Rows from expert 2 of block 9 of the encoder, named by matrix and row number. Rows with one number belong to one neuron. Each number is 500 + 25 x the weight over its row's rms, rounded and kept within 0 to 999. All counts start at 0. Numbers have three digits each. After the name is the row's rms in percent of the matrix's.
# up: expert up (encoder.blocks.9.mlp.up, 4x384x192), inputs 0-38
# down: expert down (encoder.blocks.9.mlp.down, 4x192x384, transposed), outputs 0-38
up.11 111:519509458514504501512506494512473488516515478517459435527525540497515512489517514526527533463483483520486478498527544
up.12 088:481529446426478506428528468517481494524519490506503523483461526465554491507510535537497525520516511502507472487509508
up.13 087:536467505503466518517493503528502505521546492502526498489496532526461476457521490506505460482493497507541502532506508
up.14 101:497471473504470491547491495476475500497494489486501488473492470469531490495541511520492494497491468501502568525476483
up.15 093:538496477487522478481477534436468488512511512511463492491523510520447519544538509516471505529483481526453489494528506
up.16 098:469474443494513505495528540503498517516470456474497510484500519502462519490496503516493509482480478528510514539486495
up.17 105:484535520523470507501498509538497476477484492512494503522497536476461495535501504514559512509496501527479516494518502
up.18 103:454471525478500527454527472456501523497503481490526478506501454475495534445479502531516480498473479512541470530553500
up.19 092:488520546519472454454541497519489511473492516476515467524492544484531521496497510498517477538497507514527500485499497
up.20 081:510512503516545516539524492495561507486509496529522568506505519518529512505467483506497503496481471477519488512462491
up.21 102:474456523510497493555506509492478492506529560488504525512489499474517501487509522561519492471479475512538478551491512
up.22 117:476490470480540493499505467535471537504481465473519484523555502459492520511480496476493491506560488479526451507485496
up.23 102:533516526496445500497494488481468517488512487553482533445516470518482489505503478532529507499515499491509472518539474
up.24 090:460486487534500514520463516497454494504491524520511470447465468527525518473518496461487460509488466506466526491473491
up.25 107:517552490514513483469491507473480490495487482525495501467492515502509516512558520523498477531481495481458505512474493
up.26 109:537495487524491485480499520536457531481538493459455521509529485505545529464514535532486554488489484503463486483460479
up.27 104:494488504489519521517483517528507480544543512482529472528522514487495491505476501460499502521549467523499517453526491
up.28 098:495437510566495522523468502492498492496492534521463549495500522470528484469493459544545488496486518494516518495509514
up.29 101:472511497534471456487461537492521497494489474522477461524517472513528486529525472502510509510504544457502539488540518
up.30 094:492494523520540486501538530492471537538529501551433456497520495473505532464477503504523467511542502517513492451563515
up.31 114:516530494495527506498507530537465449514483451487498501523492519493533489542492487425490492535461482527504452498499477
up.32 104:496498497529553474463490498478493508480469484472499474443483532482473476487494497501489495526488500517481491521510478
up.33 088:519507512479480506536508526501523521533538521452498462527496535522511470496521518464518534485505454521498555483449563
up.34 095:473497485544467535551478517522480468483451472531505477508537475496481512492478519480487535483479513457511490505478504
up.35 101:498477468518476511551490502495473501475534522511545499518508521478496492525517497557502528498500513521539507509523454
up.36 096:511505558517512484488519513495504490503492511565510518498519497497463501458531432515480525520541506477535469521515495
up.37 085:452492539510461415486517488518468472496470524485492581519471511457454496510502481542535508521511530497524524526501497
up.38 095:523497506513479494545508483458517479480521443527496493523473536501514486485511515520486470499522452464510526559500548
up.39 091:524484492485494507464525484489469501484505502508506474475495500526511551458529474526514461495471510516542484494470472
up.40 094:540540508515502573498495462490499526493495496534519513508527475501517518517472507523465506523442484507539524470465505
up.41 093:481503534468460525489503464483526501515521524509529538529461553466486496517538481490508509534489500542518502497505503
up.42 087:523512464477568507499538513462511483491466491574485506543452537491545507514493522529506531515510501444496506524496504
up.43 091:436473496494520527533498471487476535512486500523485545484507492500498506485502484521522465470471479517504515511528437
up.44 091:501497515443484487500505474488445561478526510523514502492577447498512501518468554495507498519482474501481502520533526
up.45 111:509516479489538481506460516495496511457495489546497474472501521524497505513528448456485504521537506502486509513481507
up.46 083:491532524499467539486507525491514518495513506464499491484535533472523518523464465501511479532491537489485514498491533
up.47 078:490509532498497464529535506496516505492506497505516502500491495454534528530486499479515510508488510518481482506494540
up.48 103:476515490525522511504546483472519490508506508477514457546491479497448501519503485529485489504478502466496491484545511
up.49 092:501479464530486469520468483517502510484460520540522534475519508483465463522545489505533476524476519492510483513481520
up.50 083:504527504478562487495496494483500511454507470490496516523521501513462479489457498533483511531509488486521469512550488
up.51 091:513508537484497533462535499513502516480519558567500541499501482531481468480556509465486498526456466516480489495491486
up.52 097:516489534497487516541481517513516472467531464543531512541533505462510501488500449463534469536518470441498487470518510
up.53 094:495476446486433486480504506528496513463527463517464481500463537516470501470485484524491572500518490529507466482514507
up.54 074:476601481511481494508516503543479504469496459503478499488488578479497484507525510500538499490497488492487516504484475
up.55 101:518526509508477478473585455520506530497506550465513483505527509523494525496522495497499502516516487490519531499458521
up.56 104:516501501490521511506511460568511506472487445532515450549506510476454485501505485493435465527461510511503506497493487
up.57 092:510548544497551495445531511478495483531511513507489511516492480494509502482491507522494467469498491477491494484499490
up.58 114:511498564495539506494493455518469495505503522510465525479497494528480536477484498489474491503527516511500503519496527
up.59 094:587494488508479491503499510503469459517489505517519510511500465509464512528485502516512584527477486483474523527499522
up.60 087:489493503489501499515497486537479475551445482516519477518511512520524539469518475544486506526531459518534491528533480
up.61 084:497553508518480515477532499527558499477523474515540490522500520491480490470497508493552476535530514514502528491512540
up.62 096:490538519509481533480503498520518493516549492507475507463497468446458485536543515514475486511502498495491492483530517
up.63 109:518473476492543512502504511520462464475512510533525466509490487475499518486503480513474516510505561522515521522491529
up.64 105:530501489596525528504505516544500521475486472518479511470519530522519531478522502515489491523506480511482469505494514
up.65 072:475509533494533532503525496494474479506488505505517448511528518480479547501490502553484544554532490525491465482501489
up.66 098:495508515490526489521485545472482528502483520463451516477530491477523499503513504509484499522459468523523507513481465
up.67 085:451481501535493562484505483496495483462467503450510506481513490497490502475471471494508434536533515487445520512518526
up.68 096:507478482494504519530488507527510513493464522545497526502500501506522515496465494511500532479488509492506506511481557
up.69 082:487493529523496487504507533472487484482500479483562529536510485527465475506457475502497523515536510510525511540490489
up.70 100:480523475471481494515512501469524497483555515459523528518500535477519469523554514518496526491479511469520526501500467
up.71 079:482502514496494465461517504472470455475497463513491499499490476504485491520517528459487543464496501484502518499508529
up.72 101:536495507534474527511487514490510478498535525517559496461517545495530480561510545512487471519494512490512500505522552
up.73 081:506525504484511512479507507492507546487508492514477508513484510507500500465488519531517521475519499492501488498511520
up.74 099:502480515509505501492497482483489540487513508515502499499503453499447510476496515529500507470500503519497565494481502
up.75 104:497487498516491488504464503480480508521507530488497457451499483530510465500480474494497471529436440478477469449476517
up.76 084:499501523522512526509472488512461515434467469468521510509525503473489479465513549513499490523476454493519448514499509
up.77 096:448528436485481474491499488464500568437537508496523434491520502497496517528491463487501530494490512491489528489466476
up.78 078:484497513451496477454485518507494514504517523522493484518504528500509478509502552517524478513540444512488520489518485
up.79 078:473503543501452491509504503521511531557512460558504563467516498501521481466494496489512511451488499496476536469513476
up.80 076:507507473538505429473504491477468472525486502530515520522451516526512485484543486521469510498467502494516528546486522
up.81 093:492531523500521514511518523528493482506577492527502498517494459525490498517527518536479510504520492511505470496489474
up.82 114:498487464512457493503516521555511531535538482525508533538515497545528524475543482500501533523483482491497475513492537
up.83 125:523506485504519512558516478534523537524505506493490500469519499495532478511545497520485496533450470524486530521540558
up.84 118:509511509473521510505506516469531476497499477456467530495492466473506512481536524507497500500501529512533472496512497
up.85 086:521530481532529538531513529451486483461501476469544494495483518498429438497481467509511539499523508539499464540488448
up.86 128:520489509490487521503509517517514499486498521500482497520481488535543501491492492494480535495502439501500472512464476
up.87 141:511512501496488461484502517563541471501534489502513499515491450518457482472502494463491486491581490542490481458491518
up.88 101:494509513481503511502461464505530465507497542524522485495505460537516518538492499511493489508511538519526586513503508
up.89 124:511515479527545484541504522478497489491513555494508483485485465498509523469514486456517509514479525491508514504547502
up.90 097:523510492496479526505515534483532498481532495548516488511533491463463545498526523516495510533535496485511471476525449
up.91 103:488500486505484494506494483528457498488481437500515493528475514537518470510517520529473517494504497525492458507490457
up.92 095:481499524475449518484489483476487488515494506509491498491437504510490536471522519514522503494474497513495538530509478
up.93 110:519511519559463501498458532484506499516527463524466500489454487502460465528512493519498501496496535479495503496486537
up.94 084:530457495486496473516483519521487447434501500490472515508508533506530510536493474455454535477518500507502501497435491
up.95 085:465477490500491457561524499504526464438489480543532529520506478428537486493494506501530487521527511494490506537507506
up.96 118:516504461492494500495493520500514511542528501503535477490553508573493492484492493502506507541471530489535510486500533
up.97 112:495495473472488496485510466485518505470470506489490479506490511519529501445519500479494507470530537524503483513477461
up.98 113:496491499523500462538478478498465547501485466513511463525489468531504496472506524480509467477464539536520482490528488
up.99 081:497482490466481497507539484493467526558487511493490509472513543534494483514521510476464492500504538541523497426512482
up.100 098:468535487482464559461500504480529548508510460487527500468465508517475446475509488469516457564497492491473462509526475
up.101 102:475472483504553485519509531482509500480494501525489501466493472478478481513567482519502546508494495514474530518499537
up.102 098:503493520521497517541500502435472506503492510524521488499491510499492475491488552486503508488538476462493488500531474
up.103 108:518409499491504531542507520488497472501499506547472522507483488484492501518479480491517508500482469488530471477504439
up.104 113:572506509496518460500533516473479480501474518506501494473512521508512502485501495516476525547532466508509506499520426
up.105 095:512501509508480463517531552487480480531490509507469473510471517560499505522500464489461511531537514463503486497480525
up.106 088:510481488488526523474533499542528531494524472529486494499502550493532485517502478540501479548511502552478537482463536
up.107 086:512503493484432525561489530535462530515510523509476480503475549495533473520470472528489539517497495493460509495503481
up.108 102:496500470506488543513508486473519528468543480502500482555509472510512505470534452529497502468502491489522510496441526
up.109 097:526501501536538493517505525507486472487484518464523517504499566503490482533469490470481525495509470473537534479441526
up.110 093:486561501507519471472504511480511520458512510479546495525483517484463541540479502507516502497482500495490530486514525
up.111 110:504480469530476527524530485505514480503503542517515481497511489489463468510552492524505528524530496484484494486544524
up.112 101:478499482492489525525538519522500491508479511499519497557463525518507522491499516516497500498455516498476518495524485
up.113 097:462487486506464452505504486468492513512517532499507468488493514523498510508531501492505487475514486490527521495464495
up.114 101:536464499518493483494493497480504493522480484535517490482494499482494505488540504497508445489528481485487496480513530
up.115 094:495499491467520491527483508507469451482477471519512496525511498463476498469476516513537460507512487554528482486521466
up.116 124:490460489506533489507506452493486485489461495523494513561561457485473549438486502473523495514506486506485501485461515
up.117 100:506488478508439521478494481473516498517481514473513470508473485483496486498479470558525481446479491488447501482540431
up.118 116:535512466505494523469579525499500503503519506479490491486511485494529477505529477527505494499500508524503506514488524
up.119 093:522521481530483495491474502545508536498546490490481515466503508567499492505531497463502500495482492479525515527488476
up.120 141:486480520506531489510554499510487488483507492516529488525482491508511471501497479553507462500516519552496524496490484
up.121 087:495478527470549484530444480535465514483501530505487524470493490513509497490457481449441485496489467510503468482483470
up.122 084:523490461495465491508532507521479529472508533518476509513490489461517495521498496485495526494544506497502505503480505
up.123 066:492507513509514477510486515495481482499439513480496500529467509514525506513482473491460529496497473494477506523499466
up.124 126:506461502488501514520498478452440488506463481486447483512452528533501537513485536536473533452489505526539524512497509
up.125 135:499553527505555483512507523529483482489543491462497501474519502504560505502530459519481480491480492498495492539521484
up.126 072:532488511520551524516502533490491567480473532539515514515459424490485490521524518471476500509492489492506497481487502
up.127 119:520496474474522488495473471502477522505481509530506526494527556476503508469506477497498499494501519538550449485512493
up.128 094:528502496511469495513506542452435514495470502483480476468501508520517466521496479499472543507475473523471537500469516
up.129 099:496528510472488510488520503478552475484533462506538480511517506496513501473492504496461489493459463512494500489526498
up.130 084:452531545500493492434526500506543507488502466448539535529480488474578496511510493474494524524526482492478511472514494
up.131 095:523478519497512467519486473464520495527501466544552544498492496481509491482522453477508523483532477480556516455499504
up.132 081:476501501524489488489528534524521451506521527508511541492502490496476474472503486516463538529471496495493479491507498
up.133 100:497489485487510527498415475485469535519472497499479534557484507536492507520493502521466502539477457517525533531490521
up.134 092:509543500474465545538502474524515480481528495505492556501482536521460504507519488482501481512491520504512487476512499
up.135 110:501490545467554481477518512533462494474514531502495498501493574484499517495520519518479511532442492495466491568536506
up.136 109:548451526521510536479487523492493484533502502511488544490481518484515482504489471495501488504478462495497518490496533
up.137 108:505477513501479460451451508467504479513499485492462529450468456499504483494530499493504483536501507477483500516506506
up.138 108:493513482523495503432495489509494506533527470476510475513471529482518475493465496493482422507455498479496492438532487
up.139 106:525521437485512493499492462480510537490502515480525500537498525508534505517557488551510503494482519509486512487514492
up.140 084:522474487512495492502473505511463483485484472509493465519495502479463519483498470525508494484440518478431516477489482
up.141 108:534459517504563483549517511484485483484509533560477499484511509470460503507495500513472516535522494521495510480473547
up.142 085:514481495518512504570467488502494500504535457513528468515526508487528467486505522471497464528484517479465520495492494
up.143 107:489544491481503519461472472455517475496522495501482510508466493530441512489475525515483484531459508510482490486523532
up.144 123:503470531501539508491478474481507479496466525539488488503511481532469536503480459511466546506520511505476504506520501
up.145 111:515474475469487502489528497525507472523530529502477494471516520509490545494514518440475499487471512513514485480455524
up.146 111:509473512531514503497512521477470471534481502518510469478510515476461514494504517499493516492535504490453510509509521
up.147 094:527500570531520480512513521481503542522524535512481522489473509529500527482522514504502464486517468494487498507479470
up.148 094:474519480503501488497521453496448507500488538530520494513547580459487538486486495551500507471502489458489462474531518
up.149 099:512477488535508497516513490527489482506490476492525479490503488510454500530532512490475508491524465484490470464468501
up.150 121:470556501493496506501507515560457517474482522515514497524528483532490507497526465500477498505484479472512499524488489
up.151 094:584505488499538491434484499544459461495516506492479538469508456526498512522491480454500504482520467537487496473498493
up.152 070:500486438519486490517476494518507526450503501496505483473485485473451484507500464464496490512482469506557460510486515
up.153 089:499536481484453499522535478516485496515521440496520487493482519486545490492533483519491509460435445494508537482497489
up.154 078:432474520513542511535509477528464492460506511480473512455508506530476465479482467514552525460525516499512469448495447
up.155 120:478491499479442467498492459480503474515498432575539489518526533546502515488508517484505488486522471493534495443520494
up.156 100:514507548474531471489538489488520462498503537538499576527514495499498468478441516520514513525487487463457494526545523
up.157 101:508508537463519485501497524511498502470511494473485489508507494530534519471469522485516489451480498457519502522501473
down.11 097:465511476490497526479517513497471459419545518457497481498518531454513511495496520533455469527531500536471515474518516
down.12 091:477459518445467420501528525486528502536493475512498472532542526504506513491506530456497527476464553493489503486511499
down.13 095:494484493497523502472464436501473464506519505538531505527503512502551522498537513497555508493529512509508456484455506
down.14 100:496477468490502522519497511493484511513470527470473488475535466519502468556515479453509494498533470499503473488544475
down.15 092:494502506506483487511459508500532478501512528471498522498517483525522511487496497492496496519514473480487458481495503
down.16 095:478500494477495502529528442487518519492503490538445493486466502501500510525488500495490510479477488467537499504459485
down.17 101:519488415462493479490468516507440491463450506472499521454487496487497517510470486505430455496486517533493509514472494
down.18 103:502521465511493485523503515532493507520542507465506520528447525568499473476527465486501487446525494474496523470518462
down.19 101:503490540485492457475505518511489501482473544515505505524527517497518516494491463487501415463487559477502470505467505
down.20 092:485561525504489479522505539526552499514510520465483489528517506490510484529441491486498471542479494491521497493490504
down.21 109:503517483497518455488514480485486506480512481502481501508493526535487467521472472456519457455517487511500553478476479
down.22 109:534502499539458462502516512478515505569516513497471503473508475514514540535519487504468497488491505472516489527451502
down.23 110:459439478509497484477476500514508492494500496531514480532546525506522498539501500470432494473513474469491539492465485
down.24 095:485492471502473492487487523515501507508528476489547500511493516525533495497479497558511488504507523499480511516513558
down.25 115:492428487495481507508502483500480485482553502506505458512523511611523508492483471496479525503516479486525504481513512
down.26 110:510508473457506487467516533483533512527505515514464542522492479481525499471495470497485461515503542479512501534502477
down.27 115:570522492455517515503487511462456488466504496509495477514533470527472485505498508502455510500516474506459547482511481
down.28 099:508479523497526497528480481539476475499554496535553504495524512540484523514481494504552477496484518507487528506487503
down.29 105:525470477507494535433458504492497496491523511510497518531541475502558508495502478520508521490510496494548509474494484
down.30 093:493523475517513490541497513517516516478537476520517477519484471514517509504484513512484538488465496476509504570451500
down.31 111:522451476477540479557509453511483475456473526538512479512477500482461479495521495551461523503551495539520476461525475
down.32 095:477504504478499483501516503503516504501516535463490505493526517519498529525498513492486541501478500489540501497543508
down.33 090:542521514553520479492505478543491492500504481525460513551495515544421501486480504487501502535514510498497519491500538
down.34 088:500443482489503505483514523512502500541539483523502514511503500495519490466483473497486503491527519497451527472492534
down.35 089:533459528498509484492501498537520479529484519509443501530534486481506472540494529528520511507568501538469506513497471
down.36 095:528512509491497510474513542541529516526489500481495532506530519480467509530506462527511498523460494461484490484480534
down.37 077:476507509484505478461521520487524536510474472473519543526497510459411510491507481521507530498550494498482519470453509
down.38 092:499490484522514527469492501506474479497549533476517464486506449512498510492524510501524490546504504474492535515472500
down.39 095:468495475495483494527521524499506544493504491468495466531510491491491535539498474474506492527522456496528491500481485
down.40 103:452365484527437479512505517503503464534494483497502482462545503501496530488479501461504489519506500463461512526535506
down.41 101:501476538518531484497537448509488531498481500484487490485498534522499504488533484522533466447501497492484490511506473
down.42 086:525575572510440522501509497501506413521502541507501510529498504504509484523460506463508477470506535527526495490479501
down.43 098:537488546521504491508534532482559479437511500513542484534517477518507476463490528477517497510518508470505506495439515
down.44 088:479474507528515495491474537496479456455491492446482506529505483512483511499496478507477531466501527444482466508515483
down.45 103:510533499511459510512502498463470507479528521449508521506480494504533506543489510515526515547492508476519482506528512
down.46 093:548485477508479513473471515536530485483537505457558515467511484513442483498540499494543442513507494486513462483445491
down.47 090:450508514491499487483502504506481510455496545502518502477503489478490510510513489483517512568514472513526485466506507
down.48 097:484505516471546463504452490485488494509516524557492511521453497473523503521472522500507520474487495544455542460450506
down.49 087:497512478496536502461530479512528512541508493487485494492485530479607462487518498518505471473512512515494471509532481
down.50 090:478495487541520553488515456463489481472512524509509483509475486480511488501536491510552456500512518477490538486449527
down.51 107:501449507519487495519510477491457527456502538481506479494524521552535521472481524501541463525534509524467489527479508
down.52 101:481483470527495491546513393492505501512508518512482518557517448505498455466504504514521468517511446534489516466520523
down.53 087:515514485508482500499505488471510468460486448529485534512513507478487504476484515492462531459474512478486520469511470
down.54 080:502505461506507519480496528516534476495500473518496556433520519518478532502508497505516536518538511522527477523513484
down.55 102:499500507476504461478525460497489520553460506539477482490477483485506528514481480490483484499523509450538486498507473
down.56 099:546523510531512459509498497467488492487437509504497513463502512523500517493492504552479513498479451478511495489499511
down.57 087:498489492497514477529467470530499504501476480477480483502513473481492524509494502538537483581508500533481538507521487
down.58 108:529501499458524495505485504515511473519480472498545527504512515457501515474456520548479503450477506481481504479495494
down.59 095:512528474542496492460510517475505543523492498521485471488495555507515484484489507478504514503502530528519497465524528
down.60 090:520523509499481508519437540473501498477526507489477501506472505474475517475545495506484542524498450488505490482464490
down.61 110:521515511539476488485525505505545493460527462489500507473513544453477511519540500494541461485509482516494522510536517
down.62 111:552515481555468471415505499474493502468469490432503538498520516489497531479507452512555495483534510501477501437562468
down.63 100:494527542503451512521481498473498479550474539490500524486501552502464492527522458493477532505496467514492503496508505
down.64 108:463507497557518537493488540516490470514507490464467491480550490475522510504485529510561521483495509513495527471527481
down.65 078:561474489476521533501503490504503502509492494527510533539462500510492490540488501537532478513490488469523497511503501
down.66 085:524465490521523508510435526522521479491499483494466494506478509446588485516515496518487525504492516509512472541492483
down.67 097:537478478537527520483481543516480495509535555476494512505515565447472470532481456452516478518532473496506480534465528
down.68 099:525546514519486508516517525504497441491538538484479481551474471504489493500537470497469467494486497494479518476512476
down.69 090:493522516501519510489468462561545472492512503575480474493483482504480528465487525521486487489484476500520471522502477
down.70 097:509504535511545518474495502490485538467468494532525516493451494550485464481477516492517511486484516509541582489492504
down.71 075:499543492512471489506519494529541486487458490487487471513463505497479502487491515463512507511511507502535524485473536
down.72 096:519511450519498475494501503463477477525521488483493556473518503469510460489495485480521498487474507473504503515491545
down.73 090:493524500491496470497472501512532504478484540497469476500502494516507526512506491507435452510532520516518484503496495
down.74 108:502495491505488528484494511528517489509494490509515504521525500474542535489496485485468452490484512492515512487472511
down.75 097:518482446490483494486524454536519492450519519500499516498479481533521497508525503517526496477504512507541514496510446
down.76 085:496497527509509487557514488521511520492499511522501490504480518524509503490464533508495472535511523503462527492492478
down.77 110:472484514527523463501472521458483504470522535489480523492435501529515554514482463534538496489496497500511481470486529
down.78 078:477485464468479508497516478509480515491506497515512508490478505483509503491490482499527495487485536519474436482607538
down.79 092:530489501503461511506472498500516450520527509530521485484523520523519504449483473471509489501515522481486493477553525
down.80 090:524552499499498439522512557520459497522495512514483439559542528493469524521493500478484512517513494530484485517493508
down.81 088:485520485494428543488489482528480491530503487503510475512497536518507504498507499502464478503523517491510545499528479
down.82 099:523491502510469514502489508488479501488502488488496499488486559448492499518481524495449491516488484515520497482518492
down.83 107:536486501494506479496471532488484523509462474518526535494536488489503492517497500483500556500507491481498498478462469
down.84 095:484454488471503513467474454517414535476497529491496477488513497489534504468465441492528520465522482475514503513449439
down.85 096:506491499523487541499502507526495497498533467518531504517504488518496502547495451496493465497538545514507487520502502
down.86 115:533499499516508512484507464478472522533498496481498530529513541467461492488538494519485473535503481490485540470516493
down.87 129:485466465499524509487481499522494501509491466496503493504485471463479470498517473541456492492584487460455499461507467
down.88 094:494514502481492548488471508518476481475469501488476500517508477491493475430502511472527505472510514505478489489493504
down.89 119:510503494481526477531494525474486500496491499509507520502499498520526524511504543435477507489503518487503400523492491
down.90 100:503492482538488475518509502549477502499472497462486524507498497553546526501469492482524522505478543518485527515500503
down.91 096:466497498529497491467539461497497498517474526507493528495448475549526517515512474500490498504497488433513498483534521
down.92 103:493531499496478500483460472480501481503518522558500492501499497513499494507488528510515521476467451501506508488495518
down.93 104:497476512505547547499492474438492498466480517524501492460536504449561525478475495559493515476473505545476510510471473
down.94 102:477496496542446479475539481469540455456504493549480530482519469532502519513466495490491478516524508498500492504496530
down.95 094:501481529499523509535500482486513506484497489454498512501534482585532498495504500519528511462468457493511505501477508
down.96 094:489494479505483515494483558520481458482515463491502526554489489461490514504477479482464521439517504518505448515498509
down.97 110:513522533548512514518480472483464546489510508499497499460522469476487504495542527519531480493532482531497537501493498
down.98 107:556516526471510492513510508535519471439526478492477518516528521486503496518477525533493496447504514532501487506482501
down.99 087:506553483493528572539501509490497495469507501484478497506460519494513490519494471493520508528513478490453503483506486
down.100 113:508480483477518494472567457488487497501504506510507449530469527494478531521520479476473468532502514476527507521520470
down.101 098:525511483511493461472512467461489534484511493493518482481500516487516531531479499534518549550479584453529522501524509
down.102 113:485518471508445484513528535531458529495490516441491499532488464459500550486475462500500463529508498526529509502515492
down.103 127:512516450528515483545486504543527515482517486486481509476487506558493474496481485521545513467503521481538527505488490
down.104 112:547497521518515489448508500517493474528501484494486476449524529478470485534542515523526499495539501487526515496463483
down.105 092:478537491441473463540495499482499475526495491486556499531485500486493502527469467486501467510530475527507529527549507
down.106 089:463498499528502493472521495484503504541476494510479496491481447487530502520508516508507493508530470494523502487520487
down.107 090:493476498518480472499564517499496542490490533541576500464502523509475466547497493546554494492468493489493509518480501
down.108 103:489536506485494499492483483506501506486484507480468457506481542478495511501498498463526495514493527510494490472504491
down.109 112:502483517503477474524498487481491521480494497495561506510515494596520539472530472474507493520517477480547565492505534
down.110 086:519451496526499521527473503496484492544536494547520506485468487487495542497483512509478515446512470496515504498502512
down.111 116:523486508485521468485511476477491491505493512526508467467517516495494505517513492525486476479499454504471512463533489
down.112 094:558484491536506453476497530493514476507526507508497477501511465446528487473501470498489511503493493547487525463520483
down.113 087:566488530490494477469490485490471518489488473479505497499492478514480519503474476478513573520518512478530507473495506
down.114 094:482492536496515480581495528518513500477498489516497533485433504516469511490470516469516512519496522550515472503507494
down.115 101:503503496524506496495480494482506531457529498500561512480475527516542454537506519478443481501484496526501535542497517
down.116 100:510498524511466521514497488476468512515508516484458517529489508504517481486512483507453499497493503536491491497462499
down.117 100:498536500505531516528464501535567508505520507493512501498473506490548513523500490529472539506514497485499533507466480
down.118 092:505530462494485546471513500494465505510576509528468464472508491471520498487470493567498522475517497504461522506523513
down.119 095:497513474517471453544472470508502556540467554512540494501508446484513500513448496523476491478488540496498521503514486
down.120 143:471519494464508483499492501463532516497544490512527490519504501497504499514495512486461526518498507508485510459462492
down.121 101:508558513518484471453497501511464515509532532531501522502502478497536510491527482520482520503467483491492492475513525
down.122 088:469482458532512502526486518460525494541483515563496504477490470459478481493495489454476529488501503510456532484514531
down.123 090:498527503515505462486528530436508472470510495537510465491563542539496538487485522477497474449490538479476509523518536
down.124 118:522494489484463456498535496484502540486527502489571536501487520504470491498515501485464484516536469506468524508538503
down.125 104:490487516507450501471503469486478471508502528540482493494498474459550481534489481552461519532530494487488479499527490
down.126 086:543492461499453476469509489499465511543492521486493500466461519549575500535465532512502495484547482486483493510513496
down.127 119:470531491500486448518511483504494521528503502506525508461482493499526503528530504529510471482481482534505459495530499
down.128 093:440499526497459473525492478494511502495528480532513517506481503505532469541508477522525520458522494541501525464490527
down.129 112:509546535537496481507484503497522485498497502500487503494539465531496437510525535500508483523513481481506482510523516
down.130 091:512490481496541521476533485480487501490480466508534483508523512524467514465533548490524463468450512446493530518528505
down.131 093:514497548505469514499506473525526505500472488452456469490480512478509465489495500507493488511442509527513531501506490
down.132 097:508536523476520526512526569480514537502513527494524502502488525478547515488476507496495532472508527494499561510503509
down.133 089:488479509495576507482503471515494503461532504523499498506489473539476497525554432484434450515495548489509562504522489
down.134 106:508492550455495536466494473500516516436533509491497515484493504532494549479476531506532535497499510474516494526501486
down.135 105:499513521505502518505509519506502527499476495527513491495515486495466481460503501519508533522511525485460512509471516
down.136 100:486567477483510509499540512511485521540487497510488511466492520461501526507491522538530492508468454511478493486472500
down.137 105:479518490484541496508498530455452488520530460483495528508544491481510522507495524483504489547501529497539512477495464
down.138 127:516501496499501513480549499477466513510477481496548496497493500497511520481518535481512458514492507446522515501464518
down.139 098:535467507484453514464524493499510481519515516493498471541514500495506425495524515506467466466498522506492471486545498
down.140 080:491470532484536485466500503485507507474485499502507519507508497476519514449460509506464464516512535525461507491512491
down.141 116:469516508484458562430529464510521464508520456479526514506450524474470451554534506487537506508480483439513472518511453
down.142 096:517488517470505464492513551496477501467465495467469499479484489531491511473517492470494500530487493482529494473486504
down.143 124:481496480542548500520505545492531537498470505463512447537528483541492492528519515472447469510520505478498520522493505
down.144 109:522482481526475524498511502460477518495529498452507488493495510472493500508499525462509471505501482514496501499478481
down.145 103:519547498491537502501475513522456489475515539484505537511507474452490488477490492513515493464494496507505519501532503
down.146 104:531467467489499506489497523529460476484542494519491476536529502550515493495502503520503528488508496527491509444519519
down.147 098:510496525483509472520507498479541569530477499504509507443502513488488474528474533458552503480496487457492523511453531
down.148 097:471473478521508503498509485529446500502473501519543479423535458503510502522511509486482468485452499484460518494540520
down.149 093:500526521486507461550503509514474523514513466524528467467498493484486476486455495514538485488466514471526521542458530
down.150 110:483504506474499462496509503505504487518588508465496500502512470471446459491492517502497482522523565475521472515503496
down.151 099:517473477495510538483478446510491481514464498539507509512545518492492477532535472531469491536478493469505430468490505
down.152 086:516551519498518509507495486515487504509509508482529483492493511480492475484486517532480450531495509474506516503464519
down.153 091:507505498502499499513450481503457480515530492507538532532489513505519513508482512545515478518484477529471476504544531
down.154 082:515462478503498474508521458480497519516467499470519463482540524512481489493490458528499488463512492498509485507531468
down.155 100:520525504499504477505527476548512510510462515476486497450490464498515495480489501550513477472501497556521488517482516
down.156 093:530491523498464510494483518485536497507505507423540482483490512521518515510486458488504432511522482458457505495486462
down.157 104:520519488444510491512461508471502518490510508476492501512553488478498499498502525499560516513492476515507476531411509